From a checkpoint of a small contrastive audio-text model: 9000 steps.
Rows from block 3 of the text encoder of a small contrastive audio-text model, named by matrix and row number. Rows with one number within an expert belong to one neuron, the router's apart. Each number is 200 + 20 x the weight over its row's rms, rounded and kept within 0 to 999. All counts start at 0. After the name is the row's rms in percent of the matrix's.
Before each expert's rows are labels from the 100 texts, of 14848, where the router gives the expert most weight on average: "tokens" is the input token at the peak. Only what is clearly more common there than usual is listed. The data: read English sentences (LibriTTS-R).
# router: router (text_encoder.blocks.3.mlp.router.weight, 16x192), inputs 0-95
# up: expert up (text_encoder.blocks.3.mlp.up, 16x96x192), inputs 0-95
# down: expert down (text_encoder.blocks.3.mlp.down, 16x192x96, transposed), outputs 0-95

# expert 7
tokens: "the"
router.7,132,208,180,211,182,219,137,187,204,228,185,203,211,206,189,184,198,193,193,186,221,224,187,184,237,210,214,217,209,223,236,199,180,178,195,172,183,212,187,230,197,231,230,189,205,227,190,216,191,182,204,213,183,213,185,190,179,211,185,179,252,215,214,219,222,218,171,197,219,154,202,202,203,183,168,200,237,207,200,182,167,184,222,204,195,208,218,244,195,197,239,179,202,200,188,168,181
up.0,103,203,223,185,199,205,231,239,204,182,207,182,166,194,209,182,182,174,210,234,219,180,204,205,175,198,222,185,187,169,179,204,213,202,197,208,227,190,247,186,207,160,173,187,214,210,193,240,202,194,192,182,207,220,238,228,213,181,225,206,157,187,212,191,200,226,227,209,192,227,219,199,189,202,198,206,156,201,196,238,221,197,217,214,250,178,187,176,223,190,168,244,157,211,197,231,196
down.0,076,184,213,199,213,213,196,172,211,251,204,237,200,201,218,233,204,160,196,206,170,186,191,235,208,213,184,201,167,190,196,176,181,213,212,208,167,200,220,191,178,239,189,179,203,200,177,182,184,195,216,220,181,204,237,235,216,198,214,216,197,219,234,243,135,195,187,141,172,166,203,197,191,201,217,219,188,182,194,184,229,241,187,184,220,159,199,212,187,183,215,189,210,177,197,189,211

# expert 0
tokens: "into"
router.0,080,203,165,164,183,170,228,183,224,182,175,185,199,175,211,225,203,214,192,207,171,220,231,221,232,211,200,207,211,221,186,204,202,225,206,194,208,222,189,214,219,193,217,179,161,169,222,207,225,201,222,215,230,186,231,196,250,215,190,188,164,202,198,202,165,217,190,197,199,185,233,183,184,196,224,227,206,217,176,170,197,190,181,216,204,204,232,227,188,187,192,179,195,169,227,194,179
up.0,094,211,196,203,230,175,208,192,194,218,209,205,166,187,209,181,198,176,215,183,176,203,199,232,199,167,206,178,202,223,218,198,197,240,193,183,223,171,214,175,194,215,182,204,227,166,193,215,210,181,178,186,192,180,202,226,152,158,223,203,219,255,193,206,185,184,191,208,202,218,181,200,201,202,178,186,247,190,160,206,190,199,199,210,186,190,216,251,177,209,218,193,203,223,222,195,209
down.0,099,211,198,210,230,147,206,190,186,198,204,186,220,209,199,213,205,201,205,191,190,209,222,206,229,242,181,236,246,195,242,214,246,186,191,209,207,203,175,187,229,179,228,205,186,183,237,213,229,174,196,207,223,189,202,231,216,217,205,172,213,204,187,228,205,184,190,194,175,220,221,186,173,202,229,189,221,242,177,213,194,206,197,207,200,224,227,226,158,182,198,168,194,183,222,192,194

# expert 3
tokens: "this"; "my"
router.3,101,210,223,192,181,172,190,200,164,219,182,180,228,188,177,224,192,195,222,172,191,183,235,216,196,215,176,203,231,211,204,204,210,237,217,191,194,190,195,176,197,169,217,208,166,233,240,185,213,196,197,163,213,161,199,183,163,227,201,178,212,151,190,204,245,208,180,165,213,184,192,192,230,204,208,211,223,180,177,242,200,198,249,217,217,221,200,216,198,190,179,174,182,206,229,197,201
up.0,106,174,169,200,209,191,217,205,235,238,182,214,184,218,181,191,205,214,184,199,158,238,221,149,187,207,199,171,213,239,205,197,196,189,210,216,199,185,205,204,229,210,167,191,258,202,210,210,177,195,192,229,177,232,177,220,198,145,246,231,201,194,190,211,221,190,193,197,191,196,202,217,185,219,198,197,187,242,175,200,203,222,181,205,180,209,225,224,196,207,234,227,225,178,201,209,216
down.0,089,199,205,212,196,191,197,190,201,166,214,199,197,211,159,183,197,215,187,210,192,168,204,195,212,178,186,193,215,184,189,228,205,195,191,218,202,216,203,187,206,212,171,207,184,186,198,200,204,202,219,220,205,178,189,169,157,228,167,180,212,210,196,150,241,207,211,223,192,187,219,196,212,214,174,172,223,199,209,166,215,189,200,173,216,213,212,196,234,189,182,190,211,198,224,178,204

# expert 5
tokens: "i"; "and"
router.5,117,199,191,211,218,210,221,180,181,151,182,197,179,167,197,186,168,160,157,206,185,188,192,162,190,196,184,174,174,181,212,182,177,192,194,185,171,194,178,200,179,196,215,198,210,178,169,185,178,217,158,191,194,202,175,206,226,176,184,194,177,211,191,196,185,188,185,199,207,225,213,195,197,188,215,205,154,226,196,187,240,208,183,207,159,209,198,184,170,177,241,214,203,203,166,166,199
up.0,132,209,232,192,201,209,195,189,206,169,198,195,203,195,228,174,200,183,203,177,207,188,197,188,233,207,208,230,158,215,199,232,188,175,255,188,197,244,195,200,194,199,221,203,202,193,187,230,177,226,207,202,205,212,240,185,222,234,191,191,210,221,207,164,178,198,208,188,187,195,213,173,169,152,217,177,169,236,194,189,230,213,200,201,185,228,177,192,207,195,214,255,196,170,194,166,188
down.0,120,191,195,211,205,178,192,193,206,180,166,189,230,196,216,225,197,185,199,191,193,218,199,197,213,185,197,239,175,194,181,193,179,209,218,223,168,204,134,170,216,192,206,214,201,200,220,198,169,199,182,194,201,173,240,167,240,197,190,200,246,210,205,174,149,178,169,186,222,166,209,212,188,201,219,190,180,200,195,164,168,200,169,201,178,225,215,202,184,188,214,206,175,166,227,198,207

# expert 13
tokens: "to"; "but"
router.13,115,251,197,229,165,228,201,161,192,212,226,216,203,198,176,188,180,201,213,208,167,206,216,212,193,196,178,169,210,198,230,203,246,192,198,203,221,179,212,237,197,202,183,159,194,202,211,235,185,175,206,165,206,222,181,178,159,204,229,177,192,208,148,204,170,214,219,192,194,233,185,174,208,217,193,209,182,222,228,229,193,199,167,166,176,207,186,182,240,200,217,209,193,196,204,212,169
up.0,107,205,201,188,199,237,206,243,209,202,218,190,184,189,181,184,175,176,208,191,172,191,194,175,203,188,224,221,173,214,196,207,212,201,204,192,211,170,223,214,203,248,223,204,199,227,224,193,183,199,227,197,181,187,232,189,199,188,235,215,229,189,209,196,168,218,241,223,200,215,160,220,223,227,181,167,152,182,213,219,169,211,233,228,197,184,201,174,213,226,166,231,196,192,179,224,187
down.0,115,214,166,206,197,209,200,220,195,193,171,197,154,214,189,205,194,182,201,159,206,205,198,196,229,188,179,193,234,223,166,168,207,166,205,164,203,214,204,189,207,228,193,203,216,192,225,219,151,247,204,198,203,191,189,205,194,218,215,211,194,182,224,182,188,225,172,185,223,222,210,214,213,164,225,179,194,218,226,218,212,194,192,192,197,225,212,208,172,199,194,203,206,217,188,177,208

# expert 2
tokens: "by"; "without"
router.2,091,151,187,197,217,212,173,183,197,181,201,193,171,183,203,203,241,216,229,197,210,190,213,220,210,173,219,197,174,218,203,205,219,202,245,205,207,174,175,191,211,187,168,202,196,189,211,171,198,209,217,180,209,162,175,193,202,171,207,231,163,184,236,226,196,188,195,154,201,221,218,223,233,237,232,205,202,185,223,186,214,195,193,215,184,195,209,215,242,170,215,188,221,184,217,178,193
up.0,100,181,229,190,200,207,210,209,192,184,218,175,228,203,209,211,222,202,144,198,182,193,195,193,203,212,227,210,227,173,189,210,187,198,185,156,199,209,194,193,219,204,215,246,224,212,195,189,240,216,205,183,198,197,191,193,188,192,189,172,206,185,211,145,215,229,192,242,212,214,229,175,191,203,215,175,202,203,195,159,215,205,209,202,190,236,178,194,187,218,198,223,217,210,182,207,152
down.0,108,182,209,196,173,243,226,201,202,192,214,186,190,216,178,205,207,225,202,186,232,210,209,172,213,208,195,209,217,229,207,201,203,189,221,190,192,202,181,179,219,214,155,231,198,171,217,174,198,184,181,217,260,194,177,179,192,228,210,183,191,174,222,170,228,200,157,210,174,200,188,209,157,185,239,194,197,203,198,193,183,192,197,223,192,247,222,174,207,206,235,173,213,198,225,234,212

# expert 8
tokens: "three"
router.8,081,193,192,212,197,177,210,213,218,203,198,191,233,187,209,179,200,208,193,189,186,173,209,229,208,187,174,227,230,203,192,211,188,202,229,226,240,204,183,174,225,172,212,199,160,184,223,201,191,174,216,198,207,188,221,209,214,230,201,218,201,156,198,244,193,195,195,218,168,217,186,167,211,218,224,184,221,155,165,192,179,200,190,212,204,187,223,188,169,185,158,189,209,181,223,220,204
up.0,102,178,202,191,206,217,190,212,180,193,228,196,162,193,158,180,183,171,187,223,208,201,197,219,190,206,239,197,196,213,215,213,201,213,196,193,193,234,231,227,172,233,194,197,229,191,211,197,181,214,214,174,203,214,219,210,179,199,219,178,200,223,241,194,239,225,205,224,234,218,190,205,200,198,214,223,183,215,212,209,210,232,217,206,205,208,212,222,207,214,245,220,219,212,213,197,224
down.0,082,182,233,203,219,197,211,203,201,183,202,199,219,194,193,216,213,161,165,164,208,208,199,226,198,223,227,173,194,171,186,195,182,209,213,168,178,199,202,167,207,172,204,232,190,213,201,204,228,188,231,227,153,193,231,201,201,196,200,209,201,195,172,218,206,197,209,161,209,203,186,171,217,212,199,213,207,165,217,206,227,179,189,187,152,195,237,204,139,176,203,210,193,207,192,203,202

# expert 9
tokens: "yes"
router.9,084,185,168,187,183,145,216,235,212,201,154,198,199,211,216,200,199,199,234,180,163,194,204,235,221,210,168,221,183,208,183,237,174,212,209,222,202,204,205,179,210,207,175,206,176,218,188,196,194,185,212,183,203,198,257,196,191,193,195,182,216,171,193,210,197,170,207,200,168,223,201,206,216,251,177,185,206,181,212,206,200,169,195,193,228,196,228,195,197,161,171,177,175,169,200,222,212
up.0,091,219,225,195,194,207,213,208,228,199,206,192,203,178,186,220,188,233,183,197,154,190,217,166,226,170,195,193,223,190,190,216,189,175,193,187,183,182,200,213,219,185,209,182,202,186,211,196,200,194,247,240,193,196,213,194,226,185,221,225,200,185,218,225,212,205,199,180,204,220,213,189,201,217,239,204,210,206,210,231,197,218,199,186,169,188,235,183,173,189,247,207,252,201,205,184,212
down.0,091,193,209,189,234,219,237,181,237,210,209,200,183,191,156,197,232,191,212,189,183,198,173,182,152,188,220,201,201,155,198,221,194,171,191,183,170,225,187,206,201,189,213,183,201,228,171,191,209,195,241,204,206,210,169,178,231,208,211,208,198,212,170,203,184,153,206,186,181,155,204,205,222,223,208,181,217,200,188,208,209,208,179,201,213,185,196,203,204,173,226,200,244,217,174,173,189

# expert 12
tokens: "he"; "on"; "were"
router.12,105,171,181,176,218,194,193,223,202,237,198,191,197,191,203,194,221,213,154,185,209,188,218,209,204,226,171,191,240,207,157,224,219,222,218,239,249,210,178,158,212,162,206,223,238,181,192,187,192,202,200,234,180,213,220,222,173,217,193,217,222,201,211,197,195,201,214,200,183,206,206,179,153,196,222,185,238,196,205,178,224,179,185,212,222,203,214,212,203,215,162,246,196,180,227,166,189
up.0,093,179,198,235,234,221,220,216,208,189,196,204,195,177,208,188,200,205,223,192,184,249,210,200,198,148,222,205,176,206,205,209,170,183,178,225,227,166,225,206,213,211,211,167,210,211,195,216,190,206,204,202,190,165,189,199,205,200,226,219,187,215,138,207,233,187,188,207,244,212,186,192,219,181,156,192,197,215,194,234,168,195,235,203,180,178,216,211,210,214,210,190,211,194,214,211,224
down.0,079,202,206,212,184,170,203,171,202,170,191,187,206,171,206,184,182,210,158,174,203,208,217,215,200,182,182,209,206,190,222,208,218,198,185,199,230,182,206,191,191,170,193,193,191,188,211,232,232,185,184,193,235,230,199,182,191,211,206,218,186,201,200,217,179,189,206,209,203,207,231,186,170,142,178,181,218,197,230,200,191,192,233,210,220,192,233,198,187,207,207,180,175,220,215,215,207

# expert 14
tokens: "much"; "that"
router.14,094,203,207,215,215,176,212,174,219,178,169,198,246,216,228,228,219,204,199,189,189,183,227,222,208,164,194,197,219,175,217,198,179,188,211,223,182,199,210,181,219,193,238,228,155,180,220,201,236,189,223,181,191,190,190,201,199,192,184,232,202,165,179,188,182,191,204,193,224,180,170,201,222,211,208,176,180,187,194,179,191,185,184,209,208,223,182,184,203,207,187,179,199,175,179,208,207
up.0,095,200,199,164,185,207,150,216,174,169,198,187,189,178,200,188,178,226,192,233,239,206,201,180,213,213,163,228,195,202,205,227,210,227,190,176,218,184,180,193,204,224,183,192,205,191,184,241,202,199,186,195,216,238,229,218,200,229,251,165,198,200,228,227,244,227,195,209,196,222,215,200,172,196,183,206,157,212,244,224,196,167,235,195,203,223,179,183,193,203,185,195,181,225,205,228,190
down.0,100,173,207,207,195,234,196,205,203,218,220,188,171,207,225,228,211,173,170,181,198,202,209,222,192,228,217,199,213,219,166,213,182,204,204,173,207,231,188,200,189,217,208,211,186,267,197,167,162,213,214,224,207,186,226,187,192,236,198,163,173,193,184,202,206,217,194,213,201,167,208,167,202,194,211,204,188,185,189,163,181,192,184,180,224,218,199,209,216,197,193,213,212,221,210,226,220

# expert 10
tokens: "may"
router.10,078,210,202,191,220,163,245,196,201,205,186,197,229,196,217,221,195,219,227,192,192,218,211,227,207,190,152,242,190,211,181,223,220,207,217,208,194,220,179,172,196,220,211,199,159,198,219,189,196,181,208,197,219,182,208,183,208,192,185,209,199,176,176,199,197,222,189,238,176,186,176,194,206,229,216,180,193,186,184,171,163,191,191,215,208,181,210,181,183,170,210,192,204,180,245,182,181
up.0,111,200,229,174,163,179,230,184,187,156,213,198,218,187,195,201,226,178,192,194,215,213,205,204,193,246,228,165,217,182,193,210,236,226,218,202,185,216,219,178,189,169,207,205,244,210,219,215,226,212,198,201,183,210,194,219,217,187,233,199,180,219,182,191,186,239,181,175,222,202,192,185,181,174,211,230,242,221,225,182,233,236,206,215,210,236,188,220,176,206,176,220,196,220,211,204,159
down.0,101,183,231,225,197,205,199,213,182,190,246,196,236,209,215,239,193,179,176,183,193,207,208,229,207,217,198,185,220,165,171,228,192,233,194,195,211,183,198,195,211,190,208,218,228,183,190,195,196,189,201,215,226,177,209,181,192,189,225,188,198,185,182,190,189,202,185,190,231,195,187,166,206,164,226,198,196,171,210,203,177,210,187,149,185,247,203,204,189,220,213,197,212,182,208,211,204

# expert 11
tokens: "said"; "he"; "she"
router.11,104,172,215,207,159,234,188,218,223,201,198,196,171,206,188,178,199,217,198,182,206,185,178,214,186,203,198,184,172,219,213,172,174,210,191,192,226,168,202,204,217,196,165,210,218,182,197,188,175,190,216,213,199,191,213,163,167,189,189,200,185,215,232,190,186,189,188,181,207,157,207,215,204,183,172,166,200,152,223,178,172,183,184,171,207,175,145,198,238,216,183,183,162,171,196,267,206
up.0,099,199,221,220,188,162,182,172,179,191,206,191,207,178,147,175,192,204,262,192,151,197,172,177,179,181,217,226,188,184,187,222,191,190,160,231,181,230,207,191,237,198,200,174,197,211,220,215,232,209,213,187,198,201,189,232,196,210,229,192,241,187,191,167,202,203,205,178,220,200,195,225,199,241,236,205,231,230,200,232,223,199,198,213,158,191,223,220,199,191,202,173,224,228,159,217,189
down.0,092,210,247,225,203,193,200,178,197,209,180,202,207,201,189,167,210,188,202,195,179,195,219,179,193,196,188,186,195,178,241,243,188,172,212,209,189,248,211,193,225,154,227,193,191,197,198,197,225,193,170,193,240,212,193,192,197,212,182,171,184,193,185,168,191,219,209,182,185,176,185,198,199,211,233,233,204,206,186,196,220,162,195,222,203,187,169,182,188,173,198,179,220,220,185,211,196

# expert 4
tokens: "and"
router.4,092,191,194,176,208,173,208,194,237,204,215,188,207,191,221,221,226,208,214,196,211,189,222,243,202,180,208,232,217,193,207,196,183,214,229,201,186,218,189,170,224,198,174,255,167,185,217,207,233,205,203,183,175,217,184,193,225,207,198,210,219,200,186,221,182,153,200,192,199,203,205,160,237,205,228,206,199,196,189,184,177,186,170,200,195,185,184,189,207,193,215,189,238,192,224,179,243
up.0,101,222,207,202,189,236,196,178,196,193,213,209,206,208,206,184,199,210,155,185,190,216,176,180,206,193,207,198,211,204,193,232,181,217,194,245,205,180,218,193,150,196,210,194,243,196,188,158,192,215,227,199,181,218,218,170,173,188,210,198,213,190,199,185,190,228,218,223,179,179,194,197,230,179,182,207,183,233,230,205,197,211,234,186,199,185,195,186,193,257,204,246,244,201,188,210,228
down.0,113,210,180,204,240,217,227,232,171,226,162,179,172,204,236,211,178,201,188,197,194,237,190,215,191,208,220,156,171,230,201,174,204,172,174,200,223,230,216,193,203,228,227,189,190,201,206,229,182,228,215,211,196,187,189,185,221,190,177,184,166,177,208,174,227,175,194,219,181,198,214,192,164,194,192,185,186,222,193,213,195,186,216,202,211,230,221,225,189,235,239,188,209,225,167,164,225

# expert 15
tokens: "for"; "from"
router.15,108,191,208,204,228,231,235,210,210,206,206,200,209,201,217,241,209,206,230,192,237,199,213,181,214,178,218,210,166,197,248,196,197,181,200,166,189,217,204,203,207,199,221,191,186,235,208,177,198,195,216,222,227,162,189,186,207,199,173,207,220,163,218,226,190,174,218,178,175,216,202,236,207,201,173,215,206,173,197,182,173,247,186,208,238,228,203,209,169,202,201,184,187,201,216,211,224
up.0,097,200,185,172,180,166,200,222,205,160,163,234,212,197,175,197,164,195,203,219,217,231,192,216,187,228,199,180,208,197,169,206,190,211,214,213,172,211,196,209,192,210,164,214,221,199,200,234,205,170,204,188,226,225,226,199,205,175,223,208,195,211,213,207,236,181,182,179,219,158,208,221,177,182,214,221,173,208,215,217,233,178,187,190,183,175,223,201,177,187,194,180,211,235,187,197,180
down.0,085,164,214,204,222,203,192,223,204,245,214,198,218,202,207,208,227,215,225,211,182,214,216,223,190,185,193,169,162,240,190,196,203,185,218,202,195,202,225,186,198,167,162,215,207,154,208,202,222,212,176,179,194,176,172,204,219,182,179,190,194,194,218,205,194,205,167,178,183,187,188,223,216,194,192,215,221,190,176,214,241,217,191,203,194,208,191,250,190,187,221,226,217,218,225,158,177

# expert 6
tokens: "not"
router.6,102,182,191,190,205,171,195,216,200,189,201,190,201,213,211,218,209,185,218,187,200,201,183,239,186,194,187,232,206,166,171,219,192,181,203,214,193,207,187,188,195,207,193,191,192,244,206,174,196,193,198,183,202,182,187,183,234,198,236,222,148,201,191,218,216,191,189,193,163,189,201,198,208,193,213,216,199,192,164,198,160,153,191,198,238,185,228,186,206,189,202,202,230,209,232,200,186
up.0,116,228,231,205,196,234,198,209,192,204,239,210,194,207,172,177,215,225,203,221,205,208,197,155,200,202,219,181,187,190,182,210,206,203,168,206,196,187,234,232,191,193,192,205,220,210,194,216,216,219,227,227,194,221,207,218,198,196,190,195,230,206,184,175,221,215,227,206,218,219,194,186,191,197,189,206,204,213,250,207,210,233,240,178,181,194,185,179,195,231,202,225,199,187,192,212,203
down.0,081,220,206,190,177,210,211,199,197,191,211,234,186,204,204,220,200,216,221,205,206,184,205,164,232,227,219,178,226,216,192,215,196,174,198,203,209,189,221,243,191,208,195,175,235,190,187,208,228,197,193,221,193,240,196,220,194,177,233,211,195,198,200,186,226,196,199,196,212,193,186,183,205,209,157,207,219,205,191,184,228,233,231,234,211,201,174,203,226,209,164,212,193,198,191,173,187

# expert 1
tokens: "again"; "every"; "over"; "ever"
router.1,098,213,199,190,196,175,202,220,197,201,187,193,208,181,219,217,192,228,192,195,184,186,223,209,196,205,187,218,222,199,196,182,217,198,182,209,221,206,164,185,218,210,184,236,174,186,182,180,206,154,201,222,196,193,246,222,242,215,216,222,171,188,235,231,221,213,179,224,182,187,192,209,177,213,187,155,190,167,185,164,168,225,187,179,228,191,213,166,164,180,133,190,189,192,211,208,210
up.0,097,225,211,188,173,167,167,233,176,184,220,187,216,181,152,199,180,196,216,212,179,209,213,194,190,221,219,179,210,185,178,219,228,223,176,222,203,192,205,180,187,162,163,184,197,177,217,195,193,208,230,190,173,219,224,183,225,198,212,199,196,218,230,220,238,224,220,219,210,205,205,218,176,218,199,235,208,225,205,203,222,223,237,166,192,210,200,219,203,183,201,227,180,225,211,214,223
down.0,097,153,209,191,152,182,196,201,202,190,182,177,209,147,178,190,215,189,170,223,178,219,194,212,194,203,207,195,225,208,198,200,200,229,187,188,193,212,191,176,218,227,202,195,192,196,207,212,199,211,234,199,180,210,201,195,249,201,202,214,209,171,251,211,229,184,216,209,196,186,211,215,170,216,207,229,193,202,219,206,191,207,196,178,183,221,212,192,179,217,197,227,199,221,207,228,211