Weights of a small contrastive audio-text model: encoder widths [96, 112, 144, 176].
Rows from block 2 of the text encoder of a small contrastive audio-text model, named by matrix and row number. Rows with one number belong to one neuron. Each number is 128 + 24 x the weight over its row's rms, rounded and kept within 0 to 255. All counts start at 0. Numbers have three digits each.
After each neuron's rows are labels from the 100 texts, of 14848, where the neuron reaches its highest value: "tokens" is the input token at the peak. Only what is clearly more common there than usual is listed. The data: read English sentences (LibriTTS-R).
# fc1: MLP up (text_encoder.blocks.2.mlp.fc1.weight, 768x192), inputs 0-191
# fc2: MLP down (text_encoder.blocks.2.mlp.fc2.weight, 192x768, transposed), outputs 0-191

fc1.305:121136090137113127141113140131158161142139091103148112112151149114101089122162105113158099101176152143129200132150186173146145173119097121132167116154147150147146148157106116127130116121118169150173179125114103132098136159121121132124157181104136132116095113099129145150132136121118132154169138163149128122123119125125126135144138120115127145133103128091148110112096142083097125155096144134114086156133133103135165128143062113073127141081127119149128106116139094149121136112137116160098113114135162120127148112126142106124126109105123119132124127129071055104134061118100112144
fc2.305:119127118122125130118108117174170157153146115149195156020113082134117112115165120109132120132135126126101149128136173148116109141121083126101144104181160145110139157106087132104179116167107152119126136106089110160113119136123121138115144143138103104114104121134146140166117117090124149147157121120152100135145106166112132125112123128096137137165123117128141068130113170106126114145133116149087091121136142112110154158169147172163108121117119123142130104141135136094089127149130108134109139145126146112152167143105132148152093130104057118110132141159154123119174113100126121122
tokens: "her"

fc1.464:161160143145147116160132159154145147129135114126106091127120164083107117130137142108163094104127147122144154121153148126156134138145133151138147173156170114132153152169162151164151168128145151185150166127128084136139125133138145156125129127137188164145118154156133159150136149146101135180130153168163155116106131113113146140132132115119132136126109098110111111119111124108120111116104116133098125115092068134098150099132078099132102142108136101125138100062105107133115117130135105143099079109100097110125153100111140067127103070121128120106131086103098118097107118111081108130
fc2.464:137119143110113126101150100137129119124102062082117147037122084125114074110126106103114123138162118126102138142185143126122050175138107146081118125154117158146154106134125137141166080088148179102158127182177174130140124127088114109148105135155131144129094136089108129141122138146149165133113163126140128154135154092164133136138170128164136133128127114145119109102102158122126090135129101116137162125129145130133106146147129150128137140130103096138135160136118105124111141134135125144120118146110142104098173118166110142139149150121100124112147129109135119148091139122150173103
tokens: "<end>"

fc1.615:170154118122156092067069101096095108135156142177147138120155113129109141103150114088149110118141117130137174127145173129171170144130128134119159129135156133141142122151135128099166138118098118131096169119137137119129117132123139148143163143110164139131154118103120149125149139117121128167170122187170145146154083126101091097083102140117109125148124103122129154101135147097141159128094120139078106077142100127165176116148103100093143136096125111144123121139139134130136111121186116103117130099107124144143112089109150082099119119128132092145100145085148123154149082127101148134
fc2.615:146113166101084105089136107136138109138159117146112144135120100125102119126187128167108137114136139128128072135121151105104139116142127136081161167111124112149107106087097093142143099185110115121147136134133113119081114114168168135129112181168119131128127112141111152135131117102136114104105121102149127144150132132136122105109139117109119101171163118099150159106108150147131121082121075153130085091134132114132111139109136173141115154137105151119089065157132132104075127148147170154190124146146129104133105121101153158126143152114090141145139121174137162133169170124150126113
tokens: "her"; "a"; "the"

fc1.229:158153133134131144153162103156137147082092130104119091174113115094119134176173162143139146151127120104127134147142161126115134102136132127151163121162136156148141144138138183136163159139140152144127169121150136114135120162127096140134155157152152140120132150148129116096164130166101133147162123118156114142141111099151130158125141090093148156130129128096086114113118148138076139066103113118138148138109133086095146126123059131138096157106138125074085103083091121108098090101168096113139125118123143132111132118076157115102131103131119116118129087122096094122089110111114096112
fc2.229:120100135105157158127143120128140139115114133123111103192132112127151163108133086147102153106104120122171130144156170145111143129130149110121109101130152104117138134123073143149152158078172121108134155144130145130156163123095076120134117137150155135120096127139092120122128114148128123120130127120126142112130122107114091116069101126120187178125176164130114140102155123134109165098073116108151181179119113118127137115158115139136152122113162172118100121127109102105126117097116113088142091143128149170128126117153090183089173101144138105156144090118105168151130103121115139093
tokens: "with"

fc1.206:143143171164101144149133112142088129109138103131097135165142104083102093134154156118101116136157145119171152143165157162111121099138159155144115176128136107135161138158155136133129169139135142151155136149147130109156138154127156128096162149128113155195150175126104159132154150143146121180134121111152155111144132118155085156105114103076094108115110095132076126121149102107157113127108140129102114105144132098095123084112082089151128140109122122153079103115119086092149102115164139111143124093124103109109121113117156110072153115116102117104122098125137118129113122087124133153
fc2.206:117076131080115117132099119138102133125189107156125130123172102130141140140152141161143133077139089102083130140185161147085147144111128121080098158105132100141174093172123079137118108144141105135095128126107095136139137087119163136094155135121109103121116130117112118115147110107158114113135142106211128096143151148097099101099136133119115116131162150129127171118129125146151129148097100145152114114151135148144142172145084138109107107135140138161138119125105149136148159112127123123157134142111118168142059122102154127087132141148112131162130138131109166115150153097113157149
tokens: "<end>"

fc1.187:081128149154086092122121129143115119112103092118123129115132099132127087096130174125169131133163149115121180169138151188147096137144117133149122146153092188146128152150128121151128146136143139107134168140142129146095155144115125174113153169097105144145167105107118169172132136156158124148159103103178151123129112128167152181169144102100112110115095125094100085108084094080085104136083108082110104126114127128130140110124119173104118130128120129106133106095115124141079117116157133139116124133116114103136141099085157125154101131110134117139141150145134116106107122119126111132
fc2.187:150145168120113135180106132127144156144084092112134148059151144099118084125122118160125131105130134083126161147178131143115086128143142137131115133205113103111138106143089113139124114111106163127130094136087135132148124131169133175124121133159123104113131111101113152119146111104103172145106124128177130112107156136089149165139174136127157090082113107151150057087135109166144120152099123127124140142141129106107158138161173137144118126129099131144147083155072111131107134174135103123119114165131118138152128136115119153135104129121111131118105123158126116162102119095133110147
tokens: "<end>"

fc1.143:133121141149112118119136118192147175105146132087101090127114108102125131167128153144104134112144124110144123153136167153108142106109146108113126167188175103121169110173139113115139157118108124161153155130131120058120098132147098125126160158156119105123148138114108123108127146175101121152142118121126135123135083088161117164110144113112148175129134146116113089133144113095115137093101133140125155188121116094128187134141066137104134124106172150143092146095107124111132079092133113142150142151119129139138147113124109125064118142126124092137131108130144125117086094112122096118
fc2.143:130109167136122109121143098171126136114110090102086136104154103100171147135115160139103135099119108127109123126116156140117113101067168112143093136187132098112131107148129116112154123135120099135124109145090138094139148100089134120115139140107071104141133116127127117105126103164142099088149182112153150117135123152132107188113156133127147113147126139129106065148128102111143114129143108134143151193153151116124113156128113151110159091139164179122136142137129110113125098139109125144170144184166126169095119153133084158124159123107174106140085125129114151128127130109176109144
tokens: "with"; "was"